From a checkpoint of a small image classifier.
Model: arch convnext, moe top_k, num experts 8, patch size [4, 4], layers 14.
Training: 14900 steps, batches of 128.
Rows from block 3 of a small image classifier, named by matrix and row number. Rows with one number within an expert belong to one neuron, the router's apart. Each number is 128 + 32 x the weight over its row's rms, rounded and kept within 0 to 255. All counts start at 0. Numbers have three digits each.
After each expert's rows are labels from the 100 images, of 14976, where the router gives the expert most weight on average: "colour at peak" is the nearest of a few named colours to the mean colour under the peak. Only what is clearly more common there than usual is listed. The data: microscope photos of single blood and bone marrow cells.
# router: router (model.blocks.3.mlp.router.weight, 8x192), inputs 0-95
# gate: expert gate (model.blocks.3.mlp.gate, 8x192x192), inputs 0-95
# up: expert up (model.blocks.3.mlp.up, 8x192x192), inputs 0-95
# down: expert down (model.blocks.3.mlp.down, 8x192x192, transposed), outputs 0-95

# expert 1
router.1:098171144123089119166129096124135111203070146157070074111115185178180143163107124130146136128111164096089140070131168150083095050153082139146122209138149119126146120117167146082134105130089062054144149141143081215120163121120205132109127092115173177130136154148146113187118097099133107112
gate.6:140141111116126149107136138124134130088185131136150162082166171129087110145130182164145118111083079135116105151141114225110144114122186113161183132160121084115060134130179119132074151164126132135075120139141163168150129175156173181192127155098159108119134110075120181100129120190123126127
up.6:124179156134119132121151098141123157095171147133138158106165203150079119133139173120111120101116083109069165133132121189087121111100127113160176129152130102123064126152171108145078141109148135135099130134121151144139151178194142170180096167091142127099152106117101159092141105218132149150
down.6:115086103139129159099159156165068141128113124099114081176101078119163142099167000099191095145160140158155110107126084149126160116129128152142142110128118128132165073114141120158135205108136122147117152158126157173123136129145126157143115161204148149133177149170093126107092140100118143090
gate.7:161104111112138164128068224096101151093128144089162176123224111090181163148155098146107164140079155073143168116146142119181145111120117174137104140125080168103080150123205117122163108068108120130156111178125145125103152095113121131098132148082110090155168136126113138139117131076119167130
up.7:167051146035131088154102164125170100146073115153135151199106093071096119127155136141093159073108112105135123135140121153153174142135118196098080129128115130131167160143118137111191107139112098154130138174093161155119139142111125168111170124070150099158106110160091127137136152093129150091
down.7:163089204140137118128169175068024081126109144165113082171094100151102099172115148130163151133131189111119209127128093090129103124157115095080141156127097082150152157114133134113129163091111137138133102190112124152156107133120136084135120150171103090118104114147091082137124113099080105107
gate.8:147129109135130135158128158085107079122160070153104128198122094129147174166128182148101132119097006155135135154129094178171158144112133125135188140146109131154139153106140164144121094172132128166136128095131116153151106184133117172150143170109129121048172087115166152142136140167108044136
up.8:167179152154102158151132113115163073142120083118127134161111081165108181141123125141115130127085025147095121149099115165150139161111106113141150150134137149146138158126112194138120142161133155139161135103126141164140119159132103114105137153112148117056218105125166162146121135172117112163
down.8:100092107150145158123138187122070170178093127118117102140080073132161138080153041075127100156133139109155109097116095183124128134133136153103138149154140131117124100114149098127140166118126107118114142109148099098102084098125111175165122148164172137117117117163101123094133133131113121112
gate.9:122201127119140215111128099088137086119135091157146106107174080113105128095155079111110136143157124152109155107138113103177165141128136107065141121132104166143140145113156129173143133106136081205201178094119144111169093164059147158084144118129101140062124127140177129120109146163131145174
up.9:158055140148130084161166172116099077112116127107143136155117122124136131152106203127124121124129059106145102143124140173104085104102109161154141115129147117090119124125118107121138125156143159055088106171119126181105157073201143149206123115116136097169132139124128140144172123118082059095
down.9:144137096146168114110120115135107162124116098068068051142098095142157133074126097147216113124121160122167132114089101163134145104150141142142139086173120129094145084141098094126135179123112148139189126116069129090159075155156086161150119112158100164135149202117112119180124127121105090095
gate.10:131141081174134166118096113154201129104101119109227181111062149138149169092140105191143081129160097150144081148120146111088130137143168103151146119151148198053120151130109134146169160130105104149173134078107103114122119127089086127122150103076106125094114143077085170141096169170085157155
up.10:166110103137142121162144134133112144103113145128185151184150192136139114115131121177137063090104062111159135141178152147130174134100166145146159138122114113107183082148154105134169155118127139143145148153155171129133169104076057143132137105063158116124146161100103164179148139165138110128
down.10:117049123122135152108184163118092143174130130111126157139118050124141119072150000106162112149120135119176091104130115164133127132134151152114137135163112130124139137110127080082125171124119135140137117117117116101106117132108102155141098134164133168086132132183119116101064138125165137104
gate.11:122125119044100161131093183143059111076136097152138147136126100112129115100123131137170148144124156176149156193115110186152199128156090111168148101118101190115089168105163099138119081116126129172078111151112152097166129125129105189130159136148086123131126157115149186107142154198139121141
up.11:134169110240152166129142106091184199165080153096125119124171122121150165151096123095112152131099152097112103077143110071149090149113193094136163148146111113211164068160139152123128157128146119098136115119200085144109123051135100119149086125134116196085175123116128118127114125062134093183
down.11:086093098135122102102133072106119169159165107176116141133119080162113142047152073083106108168137087123205049122148128170170113120157141136116126135147139136129117148116121055082095155155108071184123125120164174105075074105114073192168113155125199160072096137120124112076125125129168170100
gate.12:114074158166138136103128102098113135099098073162113136136159115095150086116128093157163149154150095193102130104135084145133149109157148097068131124085129134138132158098124122140142187143149108110165105149162125182206143106142165170102126140143178181097106124140130050153135152093168136099
up.12:117103151171137132114127110102127137096081075189094135141144121133151101096118094128161132178174094188116123140109110150114144132164146123082115136098136135160138163107074101149146167146138127145190099139162122179204121107128171183102130128146179169087105101156149067148143137126166139101
down.12:151069157164161179155131125091079109124154113100083154064143174078158162120188130072144149173120150132120086177126144131135088120083115096113102176121125149088128176135093137157116088115127137167146151135170138224115136142112165143157128120112141112049144130083176135164169104128106144118
colour at peak: white

# expert 5
router.5:140232145162134145124155145129166125165121165143160164072144117074149128109121082130172141173169073026121194135135088094179154124086140139161111121173112159119162182164136049138145117067136145124137134141067128120099104077081095104095170103093111070149083151166109145146142149138099157125
gate.6:172057082154132175119122118169127096112073103202194116154126094099148165102094132191053121101166142129116135147105148170130174142138142137109129154150135157122118143138143132162114124111110124187135114096123121156127151152107176136125106141159129083058109188148053127117162101100123148155
up.6:126150084129124127135092131186173180080132129161106172132062145118037140111147073143131113103138125134118133098123127113149137121108093127162116136101106160104158164108046151126139115126097116141178136103163124109102094176111115122088160130082146145097134144150153140124089152086074143093
down.6:144157139190142228141119121138137151104128107074193142158137115105127132111129113214140139152222159100125120103119101170117140129065133131140109115145095166166140144140154105094093129095114141092150136132152080076160111139144136157181115111073098113120132095111115165148137106097138153117
gate.7:130133136094148220162178107116068065145114088095117109093171075127140162110143108107178119125145137143128079122089153160121160111170153093091194113109133136130116096048093126108126175173149130111091143114171116168149142176125160157164120114140120157087165097149162143126087100108182074137
up.7:116116147173079165168114130153136136125094070167104133194125148112121105129120134184075083135153044150114157181103141105135122137105168127148126101169139082150134147135112174135151075133128135139153090175161117166158128121110136126095175200106134092138066137148172142103135177190108123140
down.7:146170188130126157136132159112082108140080095122155111133085123125088122161186126114154121208143152099172147155098130078130157091113144107138144088118096115217129159118163120126105233133115099130109148194084085096150112024109106112129119138129084174177187113152072078159102126072115107115
gate.8:160134068124198119179099137089198080121095120164120126128081126138104101082153074090155109101106163154149125192136080136188090178169077086146141112108130099125097099149099175142155143114113153115169101120170149140164149170183133076094154150125130209121105147122144110126138124130105105116
up.8:106177061098175134129096146087191131144093117158130131070110144132076120052149083109099133100121179114174126237125106136185110154176080068160147115087126094070126088133112184132170121115106134122178103118169168123149193111178154090054163164116101154144101143106165109097122111140107121118
down.8:115203153187108119118074107137149171104129149147130155138097151079121170161140185152155135189158115160139080108074121224173126163057181128094106115119107126147130189153158128140140124137093112094151103140133063061137139136147126142145137082086163143148145104141166177132143116143154119133
gate.9:179097112139144094149100097118111170163168084132089111117118119130072144165088151121073128118068161195132126137156155140139132071121158110095162149142104155166074112149100150121142195111117167130113117133120161117144171184122054111165038197055110123139137135067114135124168182127145145111
up.9:121117166127106195107091115131122115080107118118158122188134161143166119127121154138121104115204121129150120134097150120117089128160154131169070071177120042073163088133171079107083068078150138076108120115185169138154098086153223165105146111121190097128071170115129065087100110184086101163
down.9:164139196089110119114110224140137150082133095101176127135150088170147107191141140104148122155113092098130109136087091069109177155101134094159151182122163135193107156104165107126123160124144168095095121121121124106134099059100139094075125052138124151160127089127146142124122118086152100128
gate.10:147115126184150117183102085115169143096174153172118127192121136163197101134141136173145105095205141145163149103112139150177140153158158084175147132068157098107117107110125085111059127112136121124099116037150176155161129141082174177106044114090128126131120118086077075107104093089161110102
up.10:147141078110123127086109132131092134199152135082181173101132149106065137109136112171099118147086105072162144092167131062092135113117112157104115102206095218087176143164098177174183105148089136141170126116126091099095155115112088080076194155127168091094123164124184161114156144146106207164
down.10:120187164084096171158162193088117165138091114062128186155117123161149128119125163078118139090153165122118047075091100135158184114110106106126158107198166130179114143112183201094126137094103146168136100092128115129191137090106073132145124102177085094123115097148127097122134148142105107159
gate.11:102134069126157188093121102090082148088255133120099141158146140130116144171159170182130117096114121165153054120166070158140067097121147124132183123080194029160119127120128137123141141173143140118127110105141069128169102138174158167137112092101102154117209154083135166113153126173146092133
up.11:129081128128086119119138125125137060074109051136149168111090064113130144126088112178093109096163223130178138183124180101143133136165103105155116122150151189150126054125068083131093173092099122151120144127120142121118094149085146078158115138147153145108132102160138104125133130130090168081
down.11:130180186098111078140078224178157142055161119143166114101152098140130131169147134109178138175082085137103092110127098072122189168103125120160142162122129127157101145110170107108117205117134171098085121145115113082122111106112122079096130073127157163158117115144155123110118131087156130134
gate.12:117054114105136178063110088097133129121132089115122066111142179170136097133141095146116154114097134150124104117174110142110132081111088130107116178162178094097128058098200134144169172118137121083132141128169153163189117171100156088157089142102149078157138095144131177084091058071162145192
up.12:100161156106089101146102109198118158151094157138198125179088095114116095118117107142160104082162153183118091133103084136140177193122161109138103104104099137143149146171070118145096178116148138113144113083119141150144128149171128129032157056154108175130100172102153062143168226149092115074
down.12:161131233158101116129123232153094146102117167133162148100127065125135133148154178091168119145144114140118156144121035111123217121087110055130130121148160141200159126118150135127141175134135160098145131135092144132134089123115087136153130052120135161129103097142127108148130116168113124140
colour at peak: blue

# expert 0
router.0:131074124063169144166131141166134150152114209094086173166112224180070129148118094130055128147076158142114125141082153123061087111125136180183122136193172117126106070118157169090148125083116109114112119155080082117115131163164111113158076128127102128149144137160091163124112122161129137147
gate.6:140224108139151111111127103123150122075178066139173125100182134090131115067123164193129085110178135094165115138183111096145126123128129085144162102103209137159114138114130098117196137151139128118150130131096127124115125074127124145107147175098153105110105110118114119199103137159174097161
up.6:137138157123157161147166170095111154148025153103166163141090142150150126184109105065081162153072132189118144114070154180132138118163081163180113151155064164171079096161115080128088151114129092134116115131137132094132089163100117110145117105184098141162114170141130123088093126088107151107
down.6:095162119137150184093183096105124156165137140133132075105168131087119121206093042126150104173127172167158121059110175107107182114135155144115114147147145139119177082112101088144135144142108183132117159139116117055098125083132227162112131136132093185156107117112100141070128114115104134128
gate.7:147101184185151072140111129134123072071182126135107144139097136124190123163116117151092129081077255220112108175102102167122095101164106107109080131100150099099114083113151179106112116099084143122136129140124130115118166116097170086182097139144104157110094121179170119099159143082177125146
up.7:081147085107082161129117126133135152131078139133133136164098117066127116154113117021123207185052100101146175110142115054083136106148127123130127129155121140113174179129067136132153093146120137105142135094126118147141094136207116133142113081118097096165179124104132085143114102130123146150
down.7:155188180136106159091131131158143126124139136131073097166130107060141155172090054155084114133110151138138159148138135190120140118139140116127109119141144130198154103109054128158143146108140127112105117160094143096122214074139184147122121108125131119182139134119147138126138135119157140137
gate.8:096142026155145151130103142163114137096194070144154105138169062149139134118146112191121114164143135183140121154143058113155111162156134142082168146137140121131148210102136068152121194146130143096118107165128102116112125133101182165123122182089105105119118091104169115124105132133163079163
up.8:130113255158105153128127130053158111170088161116097140085107097140098138110118124023154136108160127088113105126108175162133134114148108135130082121097114048136101145130107154115113068125112121114104129087146165138129113059146105135155129065144161156117173133110114141171122161170081192097
down.8:145078142144107070099171160118120058141153154089161093184175134095123124227111018108115120167121167113128118075112128132109125144184149146115104138153129132116169126127041128169126162158133166122103152159133159089092124056126159155105122127133113147203128112084145131068125122117114145125
gate.9:149108104152138090105123127078156073119154029118168104143169061093112151092163112130210125102139182125160055162129111126150135156134124075121164116109160164149088174105136096117136168179141115169170119118146124167132080082098154104110159186109114116115103127111107139150142177094108099146
up.9:141192123117125148136131128106142150143206152129121169107069170101124126106164166144058112141102122124187109108118113220121102135121165123117138092136098189151119067108112150124133120137121120144057102126129133114106136162165114106114098092152131173122192152134150118123133105148128099107
down.9:148147141164087175088149133129113121184146166137080062116158165054097143185120063140142134146147176141106112123149104142135158108142150121101074122129126163176188082159047107173150153124124139118134145147128165065114200085167164175130134111077094120136129122107158118119137136112086143097
gate.10:177106147139153117090153109108171125131132102175172110118173115138129080139157134126093118051155141111132171122194129079116186099134108072132152134113115124159079142116127085148162130111139145089167149105141123180162177109092176130139096145069156160092084110143170133126158162087149115111
up.10:121151124137064168156157152083139178140100113096131079140113110106122099066127165064172103150180114114163084148079133143171095156135116131140110088136149161109126168125084061141117140173134143185122132129137166103116071182106099118164164106128103122101188152134098121156150152146099120126
down.10:094172126214119149133160076169141195164146125138087100113096104068135128098056121147112078120153145186056120073116099143103149167140153154134117164076118128121121132139151060108150085098117146149117143125144123101145138126115118117089137162111109120151149142134161141127142163136090172183
gate.11:140149101205174155171133132166100111131115111075130099117139156109151117171138143144103113130078178167130077162104141126099175131176174106104113090073147146138133125117114135151142158121169138136103157176149147118090155045149124145155103103158146165142157198146114135144076187174194164198
up.11:143089107086093114103152107113149164134119139157152104091163084112072143104112125158129117107149059072136157155136117156155088068075104133162190145114091106154165154127118107126164059093105126154160130133136081110176136166129147131055153185113104081144116079106115167124181118101036097085
down.11:150151185141119124136141159126162182122161097155178170182153047087186093119111161181102148113074114081140140144069166105180143120114142078138150118079087110136084127113131110091128111195110122126137061118130109144107161110120081138112123126166166167101159085124093131094093122072136122188
gate.12:087115059155188154144060099191114126155184126153149145123169125085134203123151124198068104145151164147150120120119102140129137126115134128132109129143137170141116120115104122134140140096100079126121103136118127125117157114135181108140095107144049140094047189116074100103116150092144082112
up.12:154111191104079136118191147038154113118127090099148116103153097097141090137131182000189148170095107074105147163144116169174148123130114081126168126123142129110148096131176064133137097169178111171113151117132137126143060159112086122129162127112145124146163074113143116104125141198132166152
down.12:116118161127087175084144151172096102156155161117091083125142153045094130179109045162153121156164150135133091106153138192146133108135139139128086129172131135143176099151099106171146167126124133084128133153108137078102192066146143152143131104070088126167083120107123125098147107096108151123
colour at peak: grey

# expert 6
router.6:108129121108106103116117081128104078165170087135148182127111121168150125126119102099152073126199196167168072138144139158086128158121101108098136125139143135072105090105019140143115069173126152160103118035095154123112127217091141129157074162125153180073085126084150101137119128102148107140
gate.6:139120081090135169174124168117144144114124109150173113094162148221133145141139134076111102176169128099170125142112119106119185178125112137137178122169160183082099152109140069105199164183146094045151120131114106167118070067128109118134121107180080142054136116122144132138098120147102142161
up.6:160105117111159146109103160143194203141090106128170089125181179207137129131141116107122125125109187085157128144141146112139192192127092116161092136119169195122146156154166100105165166205148126010146147165096134154122086097111128127183116143126112128070131159111131125111096104129120140170
down.6:142130066105162101163136103087111177152122135145122140104104105142135140174155117079166131136172117104181038073131113204121088096114129172115124110177154145119148145135057120128142109152118123085126119091098171143108090155140104157145124183083110151086108123136115107125139147141155183129
gate.7:124154054120136164175121163155143109097118199132125091094081219169126078147118123187148150109113127139154183120092109135050137118126158143186121138131162116193109140092159103120157160133151139102100123140086153082088040078169092099132075157152113137091070110122109143164107118118117148150
up.7:100145041125135164165103171145128097092119207143124080086099225158128089159122115168160144116137140137158204129102114120056146116124150138182109147119143115191096133097156117125166155131151140097097126136093172072093050084151072092127078150152120133115061074132114137164125135150120156145
down.7:139140067088151113123146028155138203113103115125087142109137098147095113073102122114106108174164107153159085123138126255112111099155085140118124124129171128039121158149144116079120096156120106178152128077152145111133133140129055152164145181110166132088117131116171138166141105203161152125
gate.8:136096080140104175148156117137167156136178106118126181148128069130160112119137119165212146170177034093141167176138108141148122130140108129146151078154123139148167152127125084167103174154141105086123077077139158135106130142125085158130129152088155073092079100123108184084106131120107193133
up.8:081131141101120144098073145126056040125082142120177057107154158116109110135156154106107112103126152080140105048145135051121152107122181086154099129126096168086129130160098099121124064132117107193119158149131106118140111145146147123126157086102118173079177152120179096131139111164117079152
down.8:109065115065107098154148141092085073107109174122147133114088111135155102125137133093127164150147130115110155172117110098132142112062166074092126123140110170171158140154151164179129122097091133088127132133083102131147098136126139134151139069183108180139134125181036054142150113132105088096
gate.9:138173097167126140111108193123164157118062127127184086130191124067101131071176102121133098131070064128128190117122131108152141100091148147158151135090142167082087225123161103143152120142113128059187101143129151090128085069120135113109126142165141094082100081163113126125136105192111144122
up.9:101171109189156137136069145116138147085098131132144102185176150095122136071147095124105131126089109132076227105152153129164114108096159116129140132154095249075116158110127122133142096118100102119175106089123193105163111054095168100111095123124166060092070133126156163123150122143118118131
down.9:113008131025161158092103176141124160185125095131123170101131144182109131185128149122149117160166149119175130119127170111139111130098128140116131095156128158178155198139150125108146163160127141098128155146126097162108092161111075150126120157165100150096150135206071160105153145122111130108
gate.10:149227125102121151124143130116159126168029111137115181150178146111115103040154089115097119169137076123133204191104177124121162101149160124108209158168045150141110166142163109129163092101112135122174113132066081097120169120128098096066121163129127106136107120108126121160138127167121131121
up.10:148127202132131133087149197128130149114170108094158155162189066095076101102157154137124111102104099147093172161090121183143168047198166102154127096152071158077190124124157144116158080108116154200149087128115129125161104060151150145107131121124168021150168113125105159128149106140112091123
down.10:109061146069120176098112054125153142184135113132112146137098097181149119201114078153129164143164123071165237080049122101109100109131111090179136157149115127122131154119163102149144125144139150105102158130129154180092126170146115157116109122194130144130167108196054114137102144129119162115
gate.11:134191097113156163154068128123162104091067128127163117134093165176157122155143128149136123142029086138138131132117115054186115103168162065144148128115138065159124077135216144117141181137093123065222134165147122137144102060106106099092117124107131139099129129114140157156128146206083147118
up.11:147130116100128121098105140133114123176085087128196125170148092182066110110114150143115118148181089138135074115116130160079078131169130133131137114109150176128138143137153090115115159192183137140126132098158191087109161168133195155130153114181123153110120140178105138100110116051142138111
down.11:163063137115149150111156138073094176162103123107118163129097136189110132193134111119178138164160144101153181082122128094132135133136128108134126113177106172135156142114175077137128136133096082113159130145099153127097086164129117181133126145183134137100166150192056097081131151129124142104
gate.12:105043110105160216094139135145169110104090140153149128145152111050158144094157089188126124103145132177158136119138150096098174171147148137118184108097115110135120162110195096065137101137111105080138130133141177147179088081138147117130174150094159137150135112076132095114119126106142110130
up.12:101048117103201189098154168119156154098146109158146144153166094051174147101160085181125119130171138183161174118143155111106180148140169133128150102128119109133135152103197078082135082155121109085141127129172147156183067076136194125151172156069158140124159111088153083091118131122145097134
down.12:108092085110113121136114121056143087115115129134138183104104146178164117168131121136097143170133103132188114095043149125113078115110155156149118132139114126121134140153159134076114035132128137044099111130190146144155120134145144135112131052104109142131113138097180148126146138145140150175
colour at peak: pink

# expert 3
router.3:153062157120128075082134143134129141099142166139138115126082176144079123152128156123142117071067155219071136123132185137075077136117095111185128111141171104138108092185124171147120049126127102069083142118158126114114146104204141083117151082146140095177137108118138168116154099125103178073
gate.6:114177166111104069152174155127162134142205144130154093168093130117118125138125190133158149169092082118123166194096112164124109141110116135112176137178136043154052162115084144165075094139135142070105104113134095110144151141130170122140120129093032060202088134100154118101148114121175146060
up.6:147097139139133165112116136117099114107066086119090146100133096145129138103151072119108112086176171139142093123159135051157119117192162110133076132105109198112223102087124159096187115132110115193153160143143140138135135110128146154127139115161234186044198107149127147124117133144030126197
down.6:087142147096132182101093127067118148117138134101126160159114074208147140136107125134053102102144106132077146087078120083131146113129153132147144118135138132184120113123102085138122185119123150128128135114132171138140098254103186111092137155170120122130096095115209079154111147186139144140
gate.7:121152120122137140139120090109106191170126087136155147133093125188150061103097130141149101150221184168134055155088144159122173134120112139068115120126137143149126146097113116119108157146102078130128159145132130149100151152084129154159171108145183130132141171140111123084113096165142122175
up.7:115055110177144066125137116113124128123144093138131194120175168188125098075145102138152148152059000117135076094128122161125110078105081153155172136160111127122131158155110138182183118114157086134132139136130180120121148105077095102085149106095122095111153141128138051100117118134096190088
down.7:146052121172063121140235104184143161085123105112192053146103096092140121142153073134151153131082112125127126129212136092136142143122119139133164126139117103139109159105118191126128099184129152151131097106152160112070121060148075124126062135085144092167100102133116176051088101094142160167
gate.8:131188099149110135058121170102150100149111091115154141133139125127130143098120097145084087138235093134141133156113148130065141130109166118108165183142131100168145132122180112167181140117160147040204142130136192134093105062119155089129133117119175146131147079147112107085128115146135156129
up.8:142105148085088109174118043112119109145128127094133120144139154186158095139113156143155137202075138169091101067168148180116103092136157143046112130140120071166088126163157155141096112106086149131105093131080135126120125155109131132114110093100121089103161154095145149230146085139141098116
down.8:130043090058151137075075095124187102142108100165111069065129148112167124153124103147135104081119151117133146121165159048131140115149077189132152148145092125087129121116145184138119120157167162134132121156118098173056195093126171090094098114157101115115175114137074154047109127150135172116
gate.9:105066126132130042148145161137115226147205130082126104177080086135122120177122201146164162100114096179146110146115136152078114175120094148145151120135167074150131143111064141139106079118134135087139095019141113125157142123149110128093108109121149146162125132113132128078149102085180159090
up.9:148123131117140170077123143091128102130111114152084157130111105154129164126157108127104126037194183183132116100119156088147136150174165123166117112088117187104194067126126205092134104136137103137137144162150092141098151115134176173144174105151200189068159124165128129156087130128041100170
down.9:085148126084106102138103079090091124115105117101103143123101091210112130116123103117033112109130097150103138133121113075110157082156152139139118113145151119147147085125123059129116144108145137157153121066143116126160108208080164128115140133146130126119091155106180076174126113162136106112
gate.10:092132168095130144110124128130110121064138216163099098108106143149157123151135151132146112132086048108159145081134122142143110113095122125166086130114144113164131113163141113140150109106164130117119208174123146119113170144153107073118134116107148117169181155073140177208171073107041097118
up.10:127165154138125128163073132075119151151092123103179142155107138139160121129134089125138133134177170134111113137136160121128166128175115152114064121082133184104152150144111115112193172144117119163112141118106098146138106114107120161156146105140180062090149116187144156133088116136104120147
down.10:156126064173091071127161084161096198111165136080117096126148173122125122133127112143084135116111111166132178137198157049121104139160113133142148191127103125139145073162121127105120174108139134086129172147167115106106106052087119163115143149049129131161125121165084124124113118090146143082
gate.11:144152112137126116142195131169065069089118131115145082120127137128130134171102147184135103155121104054145059084094117146161192159069083109136196138084145106160082080169112091157130096128124145174042125173150157106139114160161142126122126151132055115155107151095118118165171154118124076078
up.11:139121084138117140128133120072095088123130136111154159126178122118089123096115132142159109149129137237126138108177183101131087091137147105139068116097162165131186118107172203109135149132108094145190160132080131162091156155083160097138106122105113141111121075123090136158120125132069121198
down.11:108142163088175196153151071109126127123158122081154170096132110151172138099128146147137121111106109151125140131158096072129134112143125118162139164125143180159136237125166168136103191109159179118127138111192145177153134104118139082108117079077131081128122070110128097108130131127142136137
gate.12:134113122092116120112161133113146125110130168108144092151082131168107117152139147143114103155086046100131138114132102164106106112113129116157231111160142125136111164135081164096123132124134174126174142146084171095121145106142159126098210070112138136171105185159139141093110154163188091134
up.12:127116123115135161076116123136090121147113103148114093141131093175083133123165105124102116102157255151155120094180124096119123169165147135122119076155106144121142141081170147109140136148147139096186112099151124126117155175138135123128115136171112101078148129140192081117097126131070123185
down.12:144137129155098255107094080189135139085106123084141130130125103129183124168142120132162121162121116138123149145215116062092113124151117133174151147091115122141111066129203134077132076123162157133173109152126167123107131126159128154133103115111111107154076138127075136142135141106134147168
colour at peak: white

# expert 2
router.2:115067148142045129147113122116159164083100146142115140149124182169101107119126131095057148106156123170107114122116122109134070131145130103134120096133095109118137107132180190137148086157125142123125107098153119083137111023138120148115121087174128163148176057131103168112168126220098147118
gate.6:131134138094091092107124111122142155108109123183103135092137133107153153139152083122086114133150190124132117134126102157153113112102047101108152134123058124170016070142134086157096121157117112130078152098148157183126122116128099153123140091213072097133146141130113107150147170150121182087
up.6:179111162106119064118151127111113181144152144165121186171103165171191126109101157115121141115171126176102112051152137156116137134087099143133108149060095129135056100184145086113066115131111175069107121093120154119124161068122117125140079090163084113139196129173138095150132124099134100108
down.6:086129085022112065162095125156133113045122115122177155070170154108173141173128090107101172113080124183099052200144092102095170117145114164124089148148157109142120143149122171113143129153134140062116137160120215111146117095128143120132142093109137108114102109186165118156156141158099145148
gate.7:081122154104120189111131148139141135104107150107134056119132128136134151083160075163116083117143130164165087134126105058126164114122135095112170126109150125142090168105205095160123232141118097169122126124153148155144072093120202159127126117097104162150102170109138154117147124146186110117
up.7:182134131166125109145153136121086115113155140137124210127131133127139119154074139154168182166152120152067180111128146157152124117145115141078085132104041122115148121162119168103131023106136142055141133142128120093099125119135074065103157119178187090130157082141122098155120126108057143116
down.7:100136099046091110114094087214098156098112102099124190097144087208154117137128166160079131143119129154175093121171124069143128124175115159136159085189139122090121098125073160097132233154136119102153152103134160165161133155116120099125149145183122135137145135126120111140115127143112110119
gate.8:122187143165112178147124104126165133034215099143184117154175080080150128125170163110130153162169173093120135112128115141175106110129166110072209131153110151080140118116133109105157172174129102150111117178130133137116103083049117109146179117068103108142108103079133121115091135134171099150
up.8:124146142202100163125162152133100170036165184164162156127084160087123139126118151169141117138100160113078162107104125116174100100126152183127062137161057126084134105170160172111134123143108152108152071097121121090121084019095147117056127112102209075136141096106142115164128113131124176135
down.8:118033158135149145119105179159077117142117134110101122090134131123104115134121114164118152104086151142165145201133101107125119126097081147115128101194151127101112158140086127104119241178116110136147108098137148149182159068114099124136109114067170145107130159098137147132131101124143144133
gate.9:179095126088160111156128179171132145117130114118111061148103150120125153160172178147185120127092092143131116137159092126169103182144152102112149106104163098154120189134174213174114154186171090159160129208144179120156143149173156145161145124133139111068120096156097122120148177139151158158
up.9:076124177188081108137133141124117138125090189120155192149107126118113116112100061144125191141188171098112159089106142055113135127151095151115179118174141121149109089125099108106127111150123194131085142045114112173135121117110184157077096134077138154129090149115153120161105156114177136088
down.9:142068086126154084108173131136141109153139130126150155166177195039098119101133082086135145132150100123153113131139145227159083148134156174091104111148110138097136165129068128089128098170122103194122125103140134116079099122161095093129124148046132143122092150122155142102131113161176168073
gate.10:179162073105129130129094140167102092118096035110140082137199125141088101064133123131116150131175111129164099167177125107178116096141134080152178100114130135193063106127123145157154081101143150145165103117107143152160118102112176152148094126143130075157086117109057163144111191153108158036
up.10:107127101151130137159186159098135163132130217128112131114110165139163152132081132162142097113159167069048160114115132146086115144088128135082165124135122138047163161167136080112130206147143122135099112118161143151084145137105116134124140105142072143080157144109130128101115081159196112204
down.10:081106119134084099150128064178181162083103101109139155147145119175108126135111115105147120169145118147117134084191113164109138116158174210092118102173126124097121177124153162098142173119123087219149105149099179153128170099123091106108112167065138113125170159138155138164128139158163127090
gate.11:031138138123115140105119153107125162085103162151161055107107108112111133082168070107134087098154141141181104122125119130110166111143097095156145112108157154153087158090142098145108213138131075168168106126176138153189052099113255147119120152077116181131091156129100142109159157135138108127
up.11:069119147100110132106091147107137160139085163161159060110109115135106111095175108083133081083114136148175098110111130141114162114142056083184144118114178137142090171080132107108122186156136103193158107119180132153177129149138255147129118171081090173139108123124130144099143137148149104129
down.11:149142162194170098113146167097157090105141138148140054158123125043124109098097063130176122091150122118062148145093144156103113120122136118122107161040130148196095175141161084149148023097119140140110109115137104086146115106125125154114130119072129128115097129124152121125121140095154115129
gate.12:106148125140099150061038165152133117148180110161161166092148135116141122128158109117167127172181170142180081156112113057146167146139169118094126108131157138087125188146157108150124115154127134136120165146130143088200135119129156128122106178143202126148125078127161058084182159169129128165
up.12:122120132146175177116176117132106113146075154095102088197160142145108155138157126109155120104106031138129116101151144163078136136090168147139135124132155158155151179119135136140153100166157103129142143166150184163090113130132128112151119138146179145154120182130094175100104101088147132118
down.12:114082049139043146137147054145096155184111122118096145132137145128171114133120101108081123125154124139200154046108133120149120118135120134101119138132105157085114133120177143132126146132123124163143143114203120139099053162144154147143102204184110181105100145124091101088129124144121130133
colour at peak: pink